config = dict(
    model='self-supervised audio encoder (BEST-RQ)',
    dataset='synthesized solo parts of chorales (CocoChorales)',
    train_examples=39062,
    n_mels=40,
    hop_length=160,
    input='log_mel',
    win_length=512,
    codebook_size=1024,
    mask_prob=0.08,
    arch='tc_resnet',
    norm='batchnorm',
    hidden_act='relu',
    channel_attention='eca',
    depths=[4, 8, 4],
    kernel_size=5,
    stem='single',
    widths=[96, 144, 208],
    init='kaiming_normal',
    residual_init='scaled_by_depth',
    optimizer='soap',
    beta2=0.99,
    learning_rate=0.0029,
    beta1=0.9,
    shampoo_beta=0.95,
    eps=1e-08,
    precondition_frequency=25,
    max_precond_dim=512,
    merge_dims=False,
    one_sided=False,
    adamw_lr_other_params=0.0023,
    max_grad_norm=3.0,
    gradient_centralization=True,
    max_steps=14200,
    batch_size=128,
    epochs=46.5,
    lr_schedule='cosine_restarts',
    final_lr_fraction=0,
    warmup_steps=1420,
    weight_decay=0.03,
    adamw_weight_decay_other_params=0.01,
)
Rows from block 2, named by matrix and row number. Rows with one number belong to one channel. Each number is 500 + 40 x the weight over its row's rms, rounded and kept within 0 to 999. All counts start at 0. Numbers have three digits each. After the name is the row's rms in percent of the matrix's.
# convs0: first width-5 conv (model.blocks.2.convs.0.weight, 96x96x5), inputs 0-19, a 5 kernel for each
# convs1: second width-5 conv (model.blocks.2.convs.1.weight, 96x96x5, transposed), outputs 0-19, a 5 kernel for each
convs0.23 098:476454512474527504553515445457497547425517510488462444468486500466568574455518505539501486526531517498488547504492446472484466542556428526459563529504520475395484478552500491412532534428566466484524478427503470476576536541496517517556472500369464508508518434502520523575447485499473485425455534559539
convs1.23 099:532488501460419472505507535491505467479467477497498557575467486586516434511506510498464540473499469538594506510480563508553541528553512440533486530547534503495518505517532456477540432474561527438459445519513443554476525566500447477522508536524491539526539556456486547528484546520445497512538540461460
convs0.24 100:485464515443534475447532579477471572473508441471447520476444422484523550497492467544474440555476520442577460515564485490529531489525514529499518525511475456568486531543529423497471509531504543505461522441539463538504542477545499480408521564491495515475440536500529425447493530438501490464441545462512
convs1.24 103:508469480423537480549509454456400508565492493505498519514431526518563479502527537433488472501457442466556506533508421552504564500546524503484518455476458555512454459429563500510490516523544419541469517577485457471503566489495498428551458519510458488515518510557519476595474560473569499577515507448495
convs0.25 102:494452516433550588443513448484535501531540447501460493494459452522479473434488488517487508481472524510533464504508547540565531501530527485483498486546542438515468474563462496464445535501407495462522480475452482484508516577452446490505581528494549517505427462558556515531448401506474448513523536498550
convs1.25 095:499456494454500513368404522510526518439512514423569549480524502471507456476532450532444546482417527484525490511496526554524523468445448509528508442468480487561475532518427521493549425519472555494535488528498460452499436511587502455476547527494435498481510490560442524502491486460555462481505427554571
convs0.26 107:506485553496505479483465447459522440422554448504503461466530539502487540518457558509527459467530564532557495516507540425518471542458515504486497586543545439415474497472548525506530484512492442465503533474474452485535461474491467426503460506598577480561412492559535453460552560525496456469538434492449
convs1.26 098:485427494523440498423506522563428480615467506503574492460522512544430558428500549600500473441439549556501425498489522486502471512445497502521479469476474506523459454438523516579535472455514463526507512521531514527536474525549534487447494551444501516499513521459543512535525487507493525506476507535542
convs0.27 105:500484557467506531526541497460451539506538543495560500522462512516531479511500463548446560552491482485548516493464484446565382529429487485540478511520498509463497476548487636477528509502528416482458502404452508507474528507510523484537534475460522508504416522539517552512465512562498517473457463554466
convs1.27 099:453521494483551523453521544506513557530500454462543486459466511416572480462568455514485552432519491532495473484550443518524544480477472524475472522512559477499581469497424505569487584480535459461505485438505524516500485506530439492510465575450497461552481454489481481499426522514517522506492534576510
convs0.28 114:472468508501504522510553470497543528458464498461479519511543503546494552479475513548583537482507538514552565486479483506412480513422467488503490558482473498456498572497443520489469496520491482446460471480555475490415487517502512454486498506483530511511546523492493518543512496576536452466514471518475
convs1.28 109:570516501520466540479454513511480525545522552521501569481436497480487579510532564548489404546486474470465447534492482493540579522446471555467529476505485559497491526489501533486503480471552486486469510451457483503517484546469502467501495473541515559505476472532472469523462540568492472471497491521463
convs0.29 097:493450426478497483525461477532550482428525526515483441525521549489492483498477433438506473476470468466540460495529563525491481528575539469501464431423467545441474544450537572532540486534572562495440493507534521382512570577623558549479462428450522508470425471483493492465532490515542466484467443555502
convs1.29 097:438499436504473458495473559494536554492482461506468516545511555517510585572451526536488469558478537555523505660552525484508513508569457542478441497482460494481444482493468473580451525586495457518459498491467543540581524588520393505456505447438502528499479455591556518501458564541459462439541549534476
convs0.30 103:465482454500449503601433510492554590560501509462530446460544482463488552545410520492487450479468591512497448488501516606492502550499482501507542549484537401475522510518491458480498499490440515485467549389590456482473504414554535552487508503493463564475477490574541540470448537483508558566553491429456
convs1.30 096:506499502509491551465523478491490485495490537530469539477463442531485500459507484516472479502449465471513505448523465463505512488504494550541474426411547486467519552519467428481461498466450466551425588420494488605520530515486472469446562531551526475506485515493511466507507595478569525473509517530504
convs0.31 091:553536447491547454385499422532460513562504568455420496417430521561473487534453502455459484526492481552476567498503547493522524455547493508488457445464476494488467550524464528485456440528477536567463512512568564416489485480488486515514457531464465511533534475463498516531480448452458542403528445429465
convs1.31 095:396489545469565536506530465455496517528483504517457541626450504503486568495501455490460457483530533466548500518516564539470547484472583448451517438485497535522531508514488473436486423514500582504473475497520477535430500552472493447542457454524523466530541552505467455529502513546503477494480471477455
convs0.32 103:423481544536541578460451566600476461475468543475536452597529537471504543520444460550459503500431525513524535479516507492559519467488497448530463498537488506528536527548539493469430506488570401449531515482423510522594507474506545577565506511555522511556479521497481468509529541507530462506430522568537
convs1.32 105:495455414451508465514541485503536531390482489567520420427445526474513581552476500555479500545479508505450500452495514469486475439406483486445540459531570485460469550490488502551489493533470414464481521454537521542511539548400424437490539514489435516449483486467469488512509513569454572467520506492511
convs0.33 109:493510506567544475473550488470526501465477506477453544417544504499456454620485510491496464477556488518492534492485420460540503466450470486517438494446474545473551548503499547460523504564474580443544528472373507503569509444461535500525581500501497531454514524520501503499480401526496518448478582559605
convs1.33 101:573483524513516536476549501459546472477484455483517530495535492468525487391461514461493427495590503462562541487468522538482501546479531550548477581498481579550577453509508503473545490562494541455590490462480480475572473479511487548543562495450528446497497469448455470553488448513495473504532510436447
convs0.34 098:498488459473448474548546479498515529521375459462449514475516472467468526552524583484528519556459476475451472400451490464456519532446493517495421444484526462506486484430557492531545502432487455474518529453413495517486446517476540537528483507532534539491526588519595549489540503507562573472564497461451
convs1.34 099:575544449602499527514487518439449563443439503479538489473577550443506488459526564529540497460457479492482564507494464528535506489501498401541491554511529473533496548497568492482410483503527459520442569435510493493438429468503491489544451519462464526523491489465520419579471502496540535509461504444490
convs0.35 101:531543479492496503485429515570566454523441582550525449475428512466479528551592480499499530452511588522564474520524522600518439528442540531490510495445499515469461509578521486464446516465513498524547495466519495504510536512513502511582474564541500567557496530500540519502543459501529468567483470481521
convs1.35 103:527550450475494529490479500470525498470493554533518485447469495481426496569492483466454504514476525509498612472572532528536459514504473528549452505510490462464499460526528461545546475479513498550511509541545524513507444475449526463482510561602423521539516475498506418500439520463479479521519512547481
convs0.36 096:483507572522529492571503458511494431485480458525541492490488477475469459472506475455506507441472432459467453485582568433462478449484485575510560526495485440486475514493536431442487492425469471481472476475525536525477558503471476541461502556471426448476475517519500502536438488487514519595470535454528
convs1.36 100:475540517489554562506431531472494500520514566479484487456467536420513515550517458465477521476472545444524523551534571497436567497534499477475501436524477594530488508454492417489398531474532507489495468537490415481531570507545529503491482416444492477439418446511486490496491543491542519491462508495463
convs0.37 106:488493518467569507499543465489532514523513492466488551455463510512463469464501483526532568508539509472565523536449464523448509445547507545500511514447432481545475544511450523479489510491510573505493429472565543533536502539491475448540489494456459475593594503614463452481503567508586453500526555513530
convs1.37 107:510555525579458508448501520484451468531504546513454536548528559536499519549547481536454432546524396452540499487562496493465602510572468527481518501539477510509507553509475451567486565511460593486459413507469537484517439496526533593531435531546513492522468450513462493532500536485488504528599461506497
convs0.38 103:495442478480542433502504434497497483448439478530558496603499509482480503490503420513564557506546537539557445483448504488573532481572494486473502449518522484409511497498481495505496478461487523470477481588574500471519540446525526474491458527402571442514498458479516544537432418504521499511525436494452
convs1.38 104:533563498487445471425447450510435401441507490543493500462462486520557510529486498527531481454553547399511453506468549511467494419552474500586476518484408506531553553556467500503465490535507521467534514451465458469466466519548520520485475522512500525519463459414557486456474515532470497466566501522468
convs0.39 093:435489466463478475537535528521484519497501505461477498452582452420512560494468534607523469558527532466525417478521508541439459382578480530437493429462472505437489468506557500547494431402542525516500495486535445475443526546517553546503406552527515508527501506523509456449524524590480554537457498489486
convs1.39 100:451569485464450477569488581515516460475431468473443533455459505541436506479471495531492492496489491517492544490519464435564522504494457528492540510541543522480560518423516513506482485490448430467447461545500589483517501498452510555446501519523527494507541527483478526520486536519537543472501516444452
convs0.40 105:552509515509489512435525410499443459553519506495477457529483512503456486537488454434450497489512491490484487551493513559532520426441509483492566440497473504529456421507503493504513452512546505541435411472499549517498515505493463543463475517565444513521566485531479534481530451504474485575495571525537
convs1.40 106:575552537501543489439439494485500461443543475542408413433539495496431481447527445525446561549458500579441591494483515499474401451612501455539470460508496457532526570475450449503495452560447560505465521493564539461426510523472493535509506526444447443531480500425591470570504516486406538464502431441467
convs0.41 092:486447580490513427436514527532516445524472569437498492493466493504518536526505539541526535485434470456498516468541519544541522559522453508577488454432496446530490467492451492479445499582459478493509528485490462558481515541530543560509533535527528536535508501495545491530461594493531507478449458458502
convs1.41 101:460475525474505533479485470457556478536469419578468463417506531446495503474542483524538457529451493518522532508537521461490449490514468422552520534512503527505480514494448518478459509537583451458642495476442558549442475490514495541475492461489528553481485496491524463507454555463506479534466490415478
convs0.42 101:469493453506513522545529484533525520478560485525532515587487505573483483531465491523513479471492483548469515529493472486504482466542475524453483540496477523447523478477478472500521523478536488546487451523514464563572481515459547520554495481523517456518534544431463520585535532485525428486545438461477
convs1.42 097:519492563450523551578506413465469441486439503494431510541424576509507459382458547463473488447514445523545551501431463490485492523512535591509478515485521590440479501507440513524443499512520512527563471514580477487516492550480474389483535497508581476544501483456529516509510448494507484456471403467507
convs0.43 095:440504489487553531468483489407535480465487532529498488504500469467494550524510587537471474440505512524569543495537495506587486542478519549547541462551532479498440518493430517456528526458461491557532517478546481463512462542469485465523550504542451535530450504520485532445559535500466489477412513439465
convs1.43 102:528496536439542507526501522467500508541462584507489504463494549527461485435472482526478533533466410511469506471522496511505499447458565549451522512499488474521505507468427430478465501542513532478473552431553520538431460484458490484504563523561511470479485469518470532517468476534512498485545457429490
convs0.44 100:521513421454531503524478551441428522495492500515545536450511516471451494505504473495579479483446465480454554525536423486481484513528456517538529441444484547499545564486532523498530451455515501555539502463481462519442475481535495516502476474495482523514502520452561502485503458535577520475468515524536
convs1.44 098:444462498482494494547492501499507385469503504504544514461517530490521483481476570460528518507487477509549501490545527438467504480470488450454494486512502487542478473523483502559426530515546517524543490434476443458530443405437487558488519502503510563486469472512564467548492558522514475507426505470562
convs0.45 095:481502498530530425459474534501493488501543507528389455496513476503570510507448556485569568534556481519541469474465438438563519518391505484491456526511592522508531479511551454446493521530432498443498499503506489567478527494538503499462519557554552510537493499467434515556479504480503483562525510513516
convs1.45 102:565562501538502534446432533500501511546532417496507474551519488514542405558446490490531524490462548524568441531554429482521511519476466547533488485465413524520562497487497482550438500508503598460484543464498439466476488520578505582469571454519529494464495485573511453479471529397448513530527513539528
convs0.46 091:586639485515486448457587517527490450470530514495529575430504485543525497513474498439471506546553519457506512503523449472559505491424524466541478496504387488493481540459450503528428466516478456534482515488476489457540496508539485524529497510486470606494511481459479465426556412508492521417432444497555
convs1.46 101:446444479539436550532442420465501415556577491459526485405493527508449474510516443499474500492486471541517523440470469477499486486529535474491584569500561399515448521488527475501520494594546521489520540422566528489445423558480544601497513417563510562468524475543487500499505464513464478513499452463456
convs0.47 109:508524488517435450441502522538461527536491505465562581458495553498498477535477489471528553521496548537507466459534500532532498411455460541508570520506525475496449524487467461485442449477503523530515457454533542476483516483441429527516452503445467504420440499486519505482521474511566533544531514524478
convs1.47 104:485491484559566508496517579488482526522493565462497491480497478482505577497539505549504428443454516561505505504564493424551500480490486427440578473456551533507428518480531531601524515452464460504521433519481485449487468507552464524475488527530539504530525543573562437477521478533465462541532451556482
convs0.48 105:536504568521523470503503503494515510480491528523467540466480438507481538495558495486544448499408456460523481519525526555542553463525465530459495565535491513588467522617477539527490440488465492463479521487533489464480536491478437486497448514510515519521552548537504526519538563513542530551523513488435
convs1.48 101:526463537458455529560542506532505495503506484511492580517552457457482494456427558543531566461458497388504506532448441467450458556576503498515472526532443487535573418493516544534537538448462442488443468538466565454484506531494488488488505472567519488503481509463586466475434506461561488539465483489527
convs0.49 098:547551541417456472503565439455464464545494556514603515546494483523534492501476402429477542528510536551521463450412512539562494445520496527519495485498564440449412470461460522560491464520580501485536573418518483511565404450437470524563523513478523479542497457501518548482445517526416526561537521554543
convs1.49 100:522502468491505527505479512453463532537533500509574436564479527487459538423542471485491495526553584468518492546509522494470524454460507477464539495450514480565456515484569530474511455550467521558530584434575482486541536507479577538529474516532502505532484558481466518502543498465519561510515500474551
convs0.50 097:616518526544518469498496547483469623512541510564550500501452500461501503491460501455491518482503497438476471496537474525547484504489450520556509452491504519510505505523524481511515479550468532527413498544441571499535523457558517436464508562507461517545510509521509511527568448548502496445512477520493
convs1.50 096:430458452529520535470445412546460589500564529510575509504492452507448515489528514491495519477486486523467545472436479481451522541504529494432492510461482528490537543534537548544497468511552504489491499566462489524482554494507522497449541387471539471530480508582423490501470441474472524446505508445473
convs0.51 107:482442459455471548520535474518524475490503541599536506535494493576476576560522515504533504472529527441426488470458493519478517478489552520502520430472454553516549504585487566483544456506518518538508463467490503453428507525529521375575482491516539492513507552506505452477556478472498537559521497491572
convs1.51 104:507519446479553432503562518445542579511531504500468485478563460530547560431530486529469555505518484583541508538452444455466556511471493475540534524456514540474455587485447575588548499503434490475550510495499498534462478458487479534505508475537524481518436559508473503524518526593432470457485493403458
convs0.52 104:479546526497451481544488447504463476533512565494503432494518503466431512461489415500531536515533484541526420452498578504514501480480474547537505475421490483525492510491480478517542489451474484524485525458496416470499513384497531522532485530528521484587490453494497480502550521490494537513455478516427
convs1.52 102:484559492571521435551464497522560453549519487534520510535465431537537463516500526546433497506515530457507445464540404517456549534548486493491527555470522555512540533495507495582421486474484562475464541502521512516441511491475490529483444476475484443525504554428421518476510537518520475477513486574541
convs0.53 088:432487499507525474440468429466522488565532440511542498503549482495563474498517519502538488599533517503475469469392473486496512505558522486485490494518455516503481531549508521495502530503554539489487522528430400471545466544449586485494547453534537560505496550503468496451490503489468451443435510491520
convs1.53 088:548589562549480526430451467489460467490508538511459501494528518497488488535546520541550511499470490482538543481455558585513514509550582457468522455514443514474437519490487495470498468491484463540447471488468485483523449451472434481525558533497466489537482463462484473531480453503492464505463545516527
convs0.54 099:467508528566484471533469544552500494419483554542506460549482459506503504476439508499530564498500484452550529498473503486433489490473534527495554513475487525447477494475474461456471466463472509467490532511525470579445572450455497517502472460504518585482447516445476429435498508519524477514519528527465
convs1.54 101:547505471585487493567561483445512454489464447474483446539431430575505606481469446503529461553505486560491489455499451519549512503501533518519469523497519437411514548466554553493481552509443507476514404480526582483410602533546530435460552518441509536490456503472430451495564473530508493522513471531470
convs0.55 094:450522469493514464486471467525453482507478513480443483480506496455449462497517528501593566509547546461467433508574491522567476483511427526544527515523500461416557475444484492530505508510519482476513444541518541509501414497468489479458532430499534586541528526547491487496527497514506533513531526560513
convs1.55 091:423466437524557596519454489424491537485503555530569595483535573510481485440540475467477464541489538538432492533466544496473456482563513547524517502478609544547571544511541524559497466493554538537456494546437512435497460558490546573505505440495472474461444525507449485471512532543488478483473516558545
convs0.56 097:447555488579487498459478532525526481472524515595552519426535456488593551468520501503467469517536501491462586587512486482579569485487542492563460535461364507484583522465459492555591524489451502550515495478509524438478471444486569478528574501450524580568578515453486428445463468457469508448519479512481
convs1.56 087:467502458517440507481570549513508536519564507513509535538512459557547504550513517448529488495560521523495454429561476562522485474540499429507444444483530507460504476562489494533422519446475548501482606447437513484437510547501469541451442429532488484467504510533514493504429473508506500489416454524494
convs0.57 096:431489463481453479523478402553508492493493455529490495456516527535480549474500451483504508525452507600575482511414407444498462470511519459508466473443500540491514491575570401459506490551503479500523542490500406518491528602440462516506514557474414508573559438511513463459496578487532522526502492483522
convs1.57 097:554475467497494560441462435448547445508490538498444424488474482542460528518587451480533468441508520425483433465451483500460511503504535457546604541465392486570556533520481502482499446453495499472413529535516544487521511550487411453506502451502496460465512493432550517495518574516559490535453471479549
convs0.58 099:473562509563529471506459538438485501499479550500492553529552573485460420522464500501460533505561525529499516534506463502500435512527527516503526543555481557446494460467493435569421490486502462491497465547517510480514514500441483501464521458518550516413509478523501527529519424514571470452463468524484
convs1.58 108:476518436470519466565430556493459540446496532543430585449452435520492571456573523467468496489473502590493503535484471556447451513499419530518494468483519574520547539508433565565538479539513519496547398612539529524496504472532447572455539572468492559493452507473479546559457448500503525506479532466502
convs0.59 104:476514532502552525595590467460527510453459469472477507459494562468507471434467481560497561476494468493510455449423554522510497483555497458486493505531476528497564536462475550455515498492524486509497500531487444550564471485438559489560518460516458504630499500459525520498572560434524538518473489494502
convs1.59 098:586530507430440527500484551438498507570526495518544531524477481488468497509501499486439406517430496436501451574489523485474519433444570494474557520505553496481527499493442515555474491499556480523542489547434469420477474517501514480509512528574527473498519435413475514534459515494483535515528522480582
convs0.60 099:466422513511505461519513481563527492551504557557506538538549538567503495458492580442442441602530580480442610494538484512498482461512505490475497538492491510543529501483547478482530487536532541581532533401486522488528397516492451454485513454518448540533477497560535525508610556524526459503497445471559
convs1.60 100:557438501603590475451545504479507489535501495489489470448511545414480482415525491474601486450511491575496526517570519476538484612492495471536555439527503513565501456445490531522569444497549542498533549483411494536554512522455483431479549495485478526456519453508469505507445466456469497524477536508525
convs0.61 104:469479528448483486534432530506533469539534545594500446497498508440563554446500498539489504493467580472517582444502473509450534511514443471532488509506443459441509499497634598441512528521558444452466476482517499570456473469558462569462508521541495527526560552470490484489468592464542545598462514479518
convs1.61 109:541498484538532495502567501509454538520521483455496526411555529496496504521474499519458480547440553505540478560499484460461487493452475532489546491474510544430500470485501522488591572468578476479475531526402546497488515469470545559534553451519555443466527524580515440492417550399525474508436570416517
convs0.62 104:526564481501470534491504481470521457484467537530465482451495469480491507451449467496532542552422506444487544474577540544462483530504467501474511527508533511439438537537469518497505515479474517436483517496600496459507531505477511498523487515490416485451516529533532525487492464472469471474468480516559
convs1.62 103:492440446474535474499470496573506459521435447582537451504499481521475526455512532514433470516525493449579490486549449538494414547434479499430459512516499469502440521452455495515521499491501552534433526464488598458482484487573552547461512520526496510536471490415475519511539528501475512486486553469563
convs0.63 106:436481526528482479543425482459545503519519522458481508513541472498502488520528474521523535485467503471532562562495504432430566489449453479498539548551473444483512484494563448466469547458470530455519501573476519526451476508503447363539559476506548544547465565566531519495527504453509547548577458478487
convs1.63 100:528506478523506554535538572481505434560465470483500457517487450478468527463453512489606439499493443534546516564495436532555509481508536470488567503514531467449503429503468490536526581476395564507505413593468481492497518500445498513524457470516553522602506497517504542554484531486511500476500522509440
convs0.64 107:533463495433506502543451527508480536570494503419532466560472492546484518532508488455515489473443513508522497473521565478475450445491494528453510547529504491542446500473548490557540567542545527486519585453517437568507490457475411500488429497533522506478483512489535454526468524475502517524480502551446
convs1.64 102:553472511482491536562471434458450501510494615466564498547488527543498564523486495546554533528475500450542469541541474505531531530492496461463519526507517460496552502426472590474536483573513507477470497501500530467473494484526572525559459520487478515474478527446459468465495552503486483461541490460537
convs0.65 106:501425480467550483519415474529467486515460491493519526510501501454544489500558568468478442538501503547526456470458455476468477506529389542586490485463510469526522480496488491561429474550397482545484557446531418404469480549554501532534498483467559465519532482504517499518452545518548528433484499522531
convs1.65 104:541458411542526462503537474524489547469484466570476522493483517491446519506481478481529476394569478475491542524570511511483566556524573488508531537522601433538540511482622483470513541441516513465465595464498562462539506459540563521512551440545519502504562578534485521486484514500595441490507514485493
convs0.66 107:562469528480487539459471490445527489516445553476483579431455547546536517489500488479513487486496519536497473456526439520520408480493460526459525524467502478549516496524480562480544569412517565468506554503430588462469455500526494433542587479492498439464508603521536468498482517500539556512495504544463
convs1.66 110:441459479568473578494551435504467563462520563441577420427587401506533495575517471471465548495484516446543491517482540444508514501442569456473419511507498452499476559459504505457509509503493541520505524487471549433440511464575453551500532489511531503466474461494447514473442503475530500481448438500498
convs0.67 099:503410475483536475482542509509403504560560458531509448464538478465380508494632608426388417471486509519508466481466527444457495476603467487496496482502493515566508503493470513497492488521492498505505438481454470542499485524563526449554428593566543481502529480507516510516519478487523528477510435566479
convs1.67 092:540469500410512486502504524498548587595472464590499458467499592492492547437409503454554563441496523477491478548465523502467529475562567496559502543493490474461507494461477586561491471487495513475541510455439479521470452503470562496490518499463496474535516515475496478531491520508545468521533456512510
convs0.68 099:503405462607527484540524423490502546513459494449484518413573506520505485562512451401544501421463476494572575473533544474460522579506500539494462550533475549465462473523473403471481482475515472462560463481441488477512472519478474538493455409469523511525572559496545506533499571460417607547510496455535
convs1.68 103:516557543551479470466475478452532561559429515552531534455477492523577521492494495473486550498500462477475506491454481502538523484444500525538503494459552410492558582543511505515426500523480467560490480494467453524584531499419465532568512506507501504507523473457467554525525461494451438488479482436529
convs0.69 108:490450446541542574543441491545539461449561544462451538478571484434466518530508523408504455493484471499519485519496496562444517551490555572524455433461498481531510528444513496555507505567471490500496487455431519455503533541501466563467536486445586565536503506523513428419504513546495501529543486541531
convs1.69 105:511412518575532492498494478548528562503450417491476557484530458488580523522495514509451416521519487480533488528495452463490414520513486507481506556497491512515581478534491451486442476525563502512460502537391473522547521487393435560440525455468492500488461450527494480520473564532537494547489439535485
convs0.70 096:447442546469473467543514478465538481516557521494504460488482515519496451459470464499523562502522503535479459502550536463496496489584466476451543500446449512519534491553534545516512495466491477541487501532529423552545470539541515431520548553510470422468490522466485496413487562519491571448568536465476
convs1.70 100:523529488504512548483521514494501469539545524471536463503467501519488461468602562545439467417497488480507476504486520513569509491474480545561537481481490497572515497484468502500517549521525498430573512470519554538570521495521598454553405479498495506393466511564558468484429450492524532437534501483491
convs0.71 099:522526508486467543502506496442479519517510449511533432491476533580571454482479508447417393525472478497463516451477506569479447509516459456508501517536519452541561490511462415531464441484477444533515557496549521526481562485539504532491484433549564425450548474496473447533428488449506495423501523472468
convs1.71 092:522445520542600521569508535463445505523507521494515560524516537468608438551461542441481533470497514441501498531474490496464549510513562503500512563479511536530514520518546415441498514395543541539440515478508517541462521496518498415567605571519545511527548510523445459508497591576574475520583535473475
convs0.72 095:518535537529526496499517511518492492506488481476415492518544452588508485558475483503492512459530570549466448473470539529504460508549523523562486546478486464479522528467411532509475458466443525441552518526523503463549528490513486493567526524480465512487543518494506527507508476462488411551467444430464
convs1.72 098:496511447617527497488541519499491553471453497530499490438423532526443459426458431528562566528501526472496535497654507500509479533491478503484522523394583474456446459474535520471510588521473472558507478473504477525535485383494445535487588460537475492466422463435479477595438490515552490492489499562507
convs0.73 104:487482523479553477472553420470497488472595458458418513498539478479597518494441447499503470543554488522503491503403515528443482443541527436441468591488508573431466492498493518448468573576488480461414476451560464450507496508461538620472549463506570552453528454464442465501478560537507519519520522547490
convs1.73 104:607442561426501553530528493508475583507497505552497487496474500500470487488568515521484410532453544475516489509489509455457570503474495474470538575486498459481543505424533591452457447532438537522416579596542405484543520510428468494539557509564522468511517556503456493481457491459505480469479587470492
convs0.74 097:444469477484519435496457475533452593495502500535504479510542541529499524483503507541489473547597547449481512527497494455436495505470552431451493486469533573578537569533453483461559514494463460528617438488501553535479516467536620536436428513481580546489477435594461507511524534524497484488436479488574
convs1.74 102:499525541463599529451458501522450492536541492500482526446489449430487497475494463534457495528480522514507510529514484511521522513498482465464454608474458485474483420566485503505522458462570479475522408545438503572470486519522508520538436497536535442492515464467540518498434531496491588520427534420533
convs0.75 104:474537449484553539509560448489557508531511554529447530386524497526432543506516508527526538404548461560487537502500542531493509535440561511526479496536545484441552550478510485499474495550474479494526563511395592476533468465466462497525495482525533558486516538455500503448523552577544542480470560523475
convs1.75 102:482558535506501490485450493504511478476507572435412488492598426496515503501584478544459476543602521492497503494504530588534454494492503521487488560526523441516553492473483483583523485484468456528529446515511578486428503553500470493465516462485481513514517561491542467566522519505450497459550552473522
convs0.76 113:465557471464513532517534488432459524556500543520500467443495487512428470556522506516527496556512491433485568573511439480572456532427498502524519597461521548452504491509513437519475518464527546496474525526509480505552467418546521426511435478542595486510451473490569466499492582492490508505541567557519
convs1.76 110:462500530509474471522513532511522533518504505481502562604509495412581418505538534505532509483423517476521455424466540512477543415508446484486510585472528454462490445465519525512517459490502470538478553484563442498446584542483499438525458569514491524524519538410560489500509558467525488469560460460543
convs0.77 092:460496444531420427464447455487551480491524469473494462485459498562532486479440519574462486534492543507514540461483508524481550473542412518459503536493633518465522478533554480572500512473543469513473487514478462488530494479491510514467470446473611491464501433432467509486547512519471483444455494453478
convs1.77 092:477501467478468541602486532554527567533487448498507470414511447459479529453477506533526544575556473499438546402509450520469465576503493448504492406445482548433491528431563455549554494592484458551575451489496541501513466513543524461484465542495445504541482540446529531508423394524476584539536457513493
convs0.78 108:535495502439534481482492527501471504566518527475440468473488476525454525520436498571522498475507500521466531479497534444434435544478481509578497479483482428428467541494550473442573500479531440544495542472444405519481467515470488487497414571525553452530486574531548519540453519430518514475507518559507
convs1.78 108:478418526460548478495481473494440468456474465549477489498475546480486415540535429518463530552486423497527525483525463567472462495549503505513528506419523517466517452529513514488511445443531527497434537522488510518489533494513538479558442535541412525471516455501536501526519539530533459482472482485469
convs0.79 093:470479488483503518488508504511540452491411455517466478503461433485429509522465517551496506502399497522511550514431483492520490475502575562494498497432471443465544505492450560508514534540505525506485467532525514497594421459532530516485454464576522582463465506469502535454523507499507585474502491441522
convs1.79 099:559467506451565445449515462472471446427518468495490380484449499503448473566503538560482397489466399525478559468533466507453506444426526472386545531484519474446526518515521493424471558440429402511530474599561542493508524478453561527473477484525519446432494466555478566451512457489550491538530499530495
convs0.80 092:497511502523557506475503500425500492530499540448483482473536505517487502512524456503473564496519519569430428516546504447510482484529552484478563500465548479488518396494479459433532520603545539593520485480420493496450533550547560520494517538481539454485511454501519485547452503434582544444515510499576
convs1.80 103:525503480483464522494466492466537450504484489557569505502508583471568506480513486429488492566488568510471485564458532449455477477532539531533482483541500543467450477512481497475456502494476501453429517462433480460473462445466527508601468523501516540450492492512483544504519469444501480517502459503415
convs0.81 089:580526502461506522491499504542441522451508523534470516445498476501480454541497475458483522459458500448493538535510576498509486486543529536520496535432598543497515498533461495481505483527406584502535515477473508444516563469583447505600479548425478461549517470444556467490445508449515493512570571541561
convs1.81 100:517491509477517481493487526541529423510511475492349525538550504503467481497497491441490477496462508442411510441488467460531439448536485472482481515451513485493513511456506483468460503481418473463484538524535520512527440490521563529453463450477502457558477445491533526440497417480563566505438451486497
convs0.82 098:538488499485447447492474523479478525511464522561499492518488495536501555471446493442571511464477513499534510434490504498452466504448495504566480438448528438504460498459528426540537548513480563597559526426519499477521410532415500445461491516503543521502458493505490589474521523457546474490528491475534
convs1.82 099:476492557474531506502516474475551465443555454581443504430513465529442512452523553462513477531524503503489531461457551421523467520481413462538521537485462498528456515533474533530458557423566550501430541562453495545482534504438614456543486474495491561565500526480495474519491508476495483474492476530541
convs0.83 089:485504507536520611539573453485472518537525549520461487544593454536553506500493460477459545477498479507460471606473602567537468546502478540529500486541481558483512502524489518575482519469583467583575471467424510472482511409477518487551536513450443463479513515463544512558522460521433523438553430485445
convs1.83 091:562518484564467427498559502466514480487467513453446450536479441521506481444520498456466529410491471442489590599516457424549552481485428558456549493478559534511539487552509471439463503578399543431501522494540498465475501500538466506516412491484497406451425508410440455554583458543439523487464422487445
convs0.84 100:523441477512470517502463521504489428560511466539557448542519522501557473488490490543553617545555564473526519534520480387520530495498494527466503532522502549529458538522456512455553483476413473483534555467450518533485541464503535483472477504467508508509573485490454512442511446464466489504467524522496
convs1.84 104:492482514511476517478515485428484531463562536476535505503499520527472489479540477526492505477576519531458515534483488577496479465550570529387539487493470409526554503473528478431527468501454508515536479467490537564449551431560557523500499481517510517517419540536482533534540528518488511433563478568516
convs0.85 097:517553491504505538516462518427494489441489538556484422474523519539538488428487480486507503493562516516467546459518501429531473543434497435478476458516527536512505476436477475444516499460557494415541458488515590517481474461523488443490524508542492559506570560522454485482563531499502480547482507518568
convs1.85 099:513533550480510500517487504543538524533476506584446502477475471495450449460541597443493548507551370490514519490544438465545463488540492580410520473489537512444461486518418579513525486495454500499579492511550569499424453439464464541453507484514561458470514528510533483488492570567472483542536585435552
convs0.86 089:438475528536480447502519502539461496467462520514462476524529450521571417506520537531509590548542518488508519493521500487490474558499502496478486456453510525517463484467509499560484443475478423433502544579476560517466502553457482477500515506448446514433498493478440455494458466483478590532472457483461
convs1.86 090:405488455531411493529483499560479495429544460464561471429488551502496486463575467500479579487532486550525509493536483543483398480501553522484557506552485524512491465481482504469519499499482502494533508511501490495483497462522486531464458416474493479540495495490522518496537482537492543514531550530567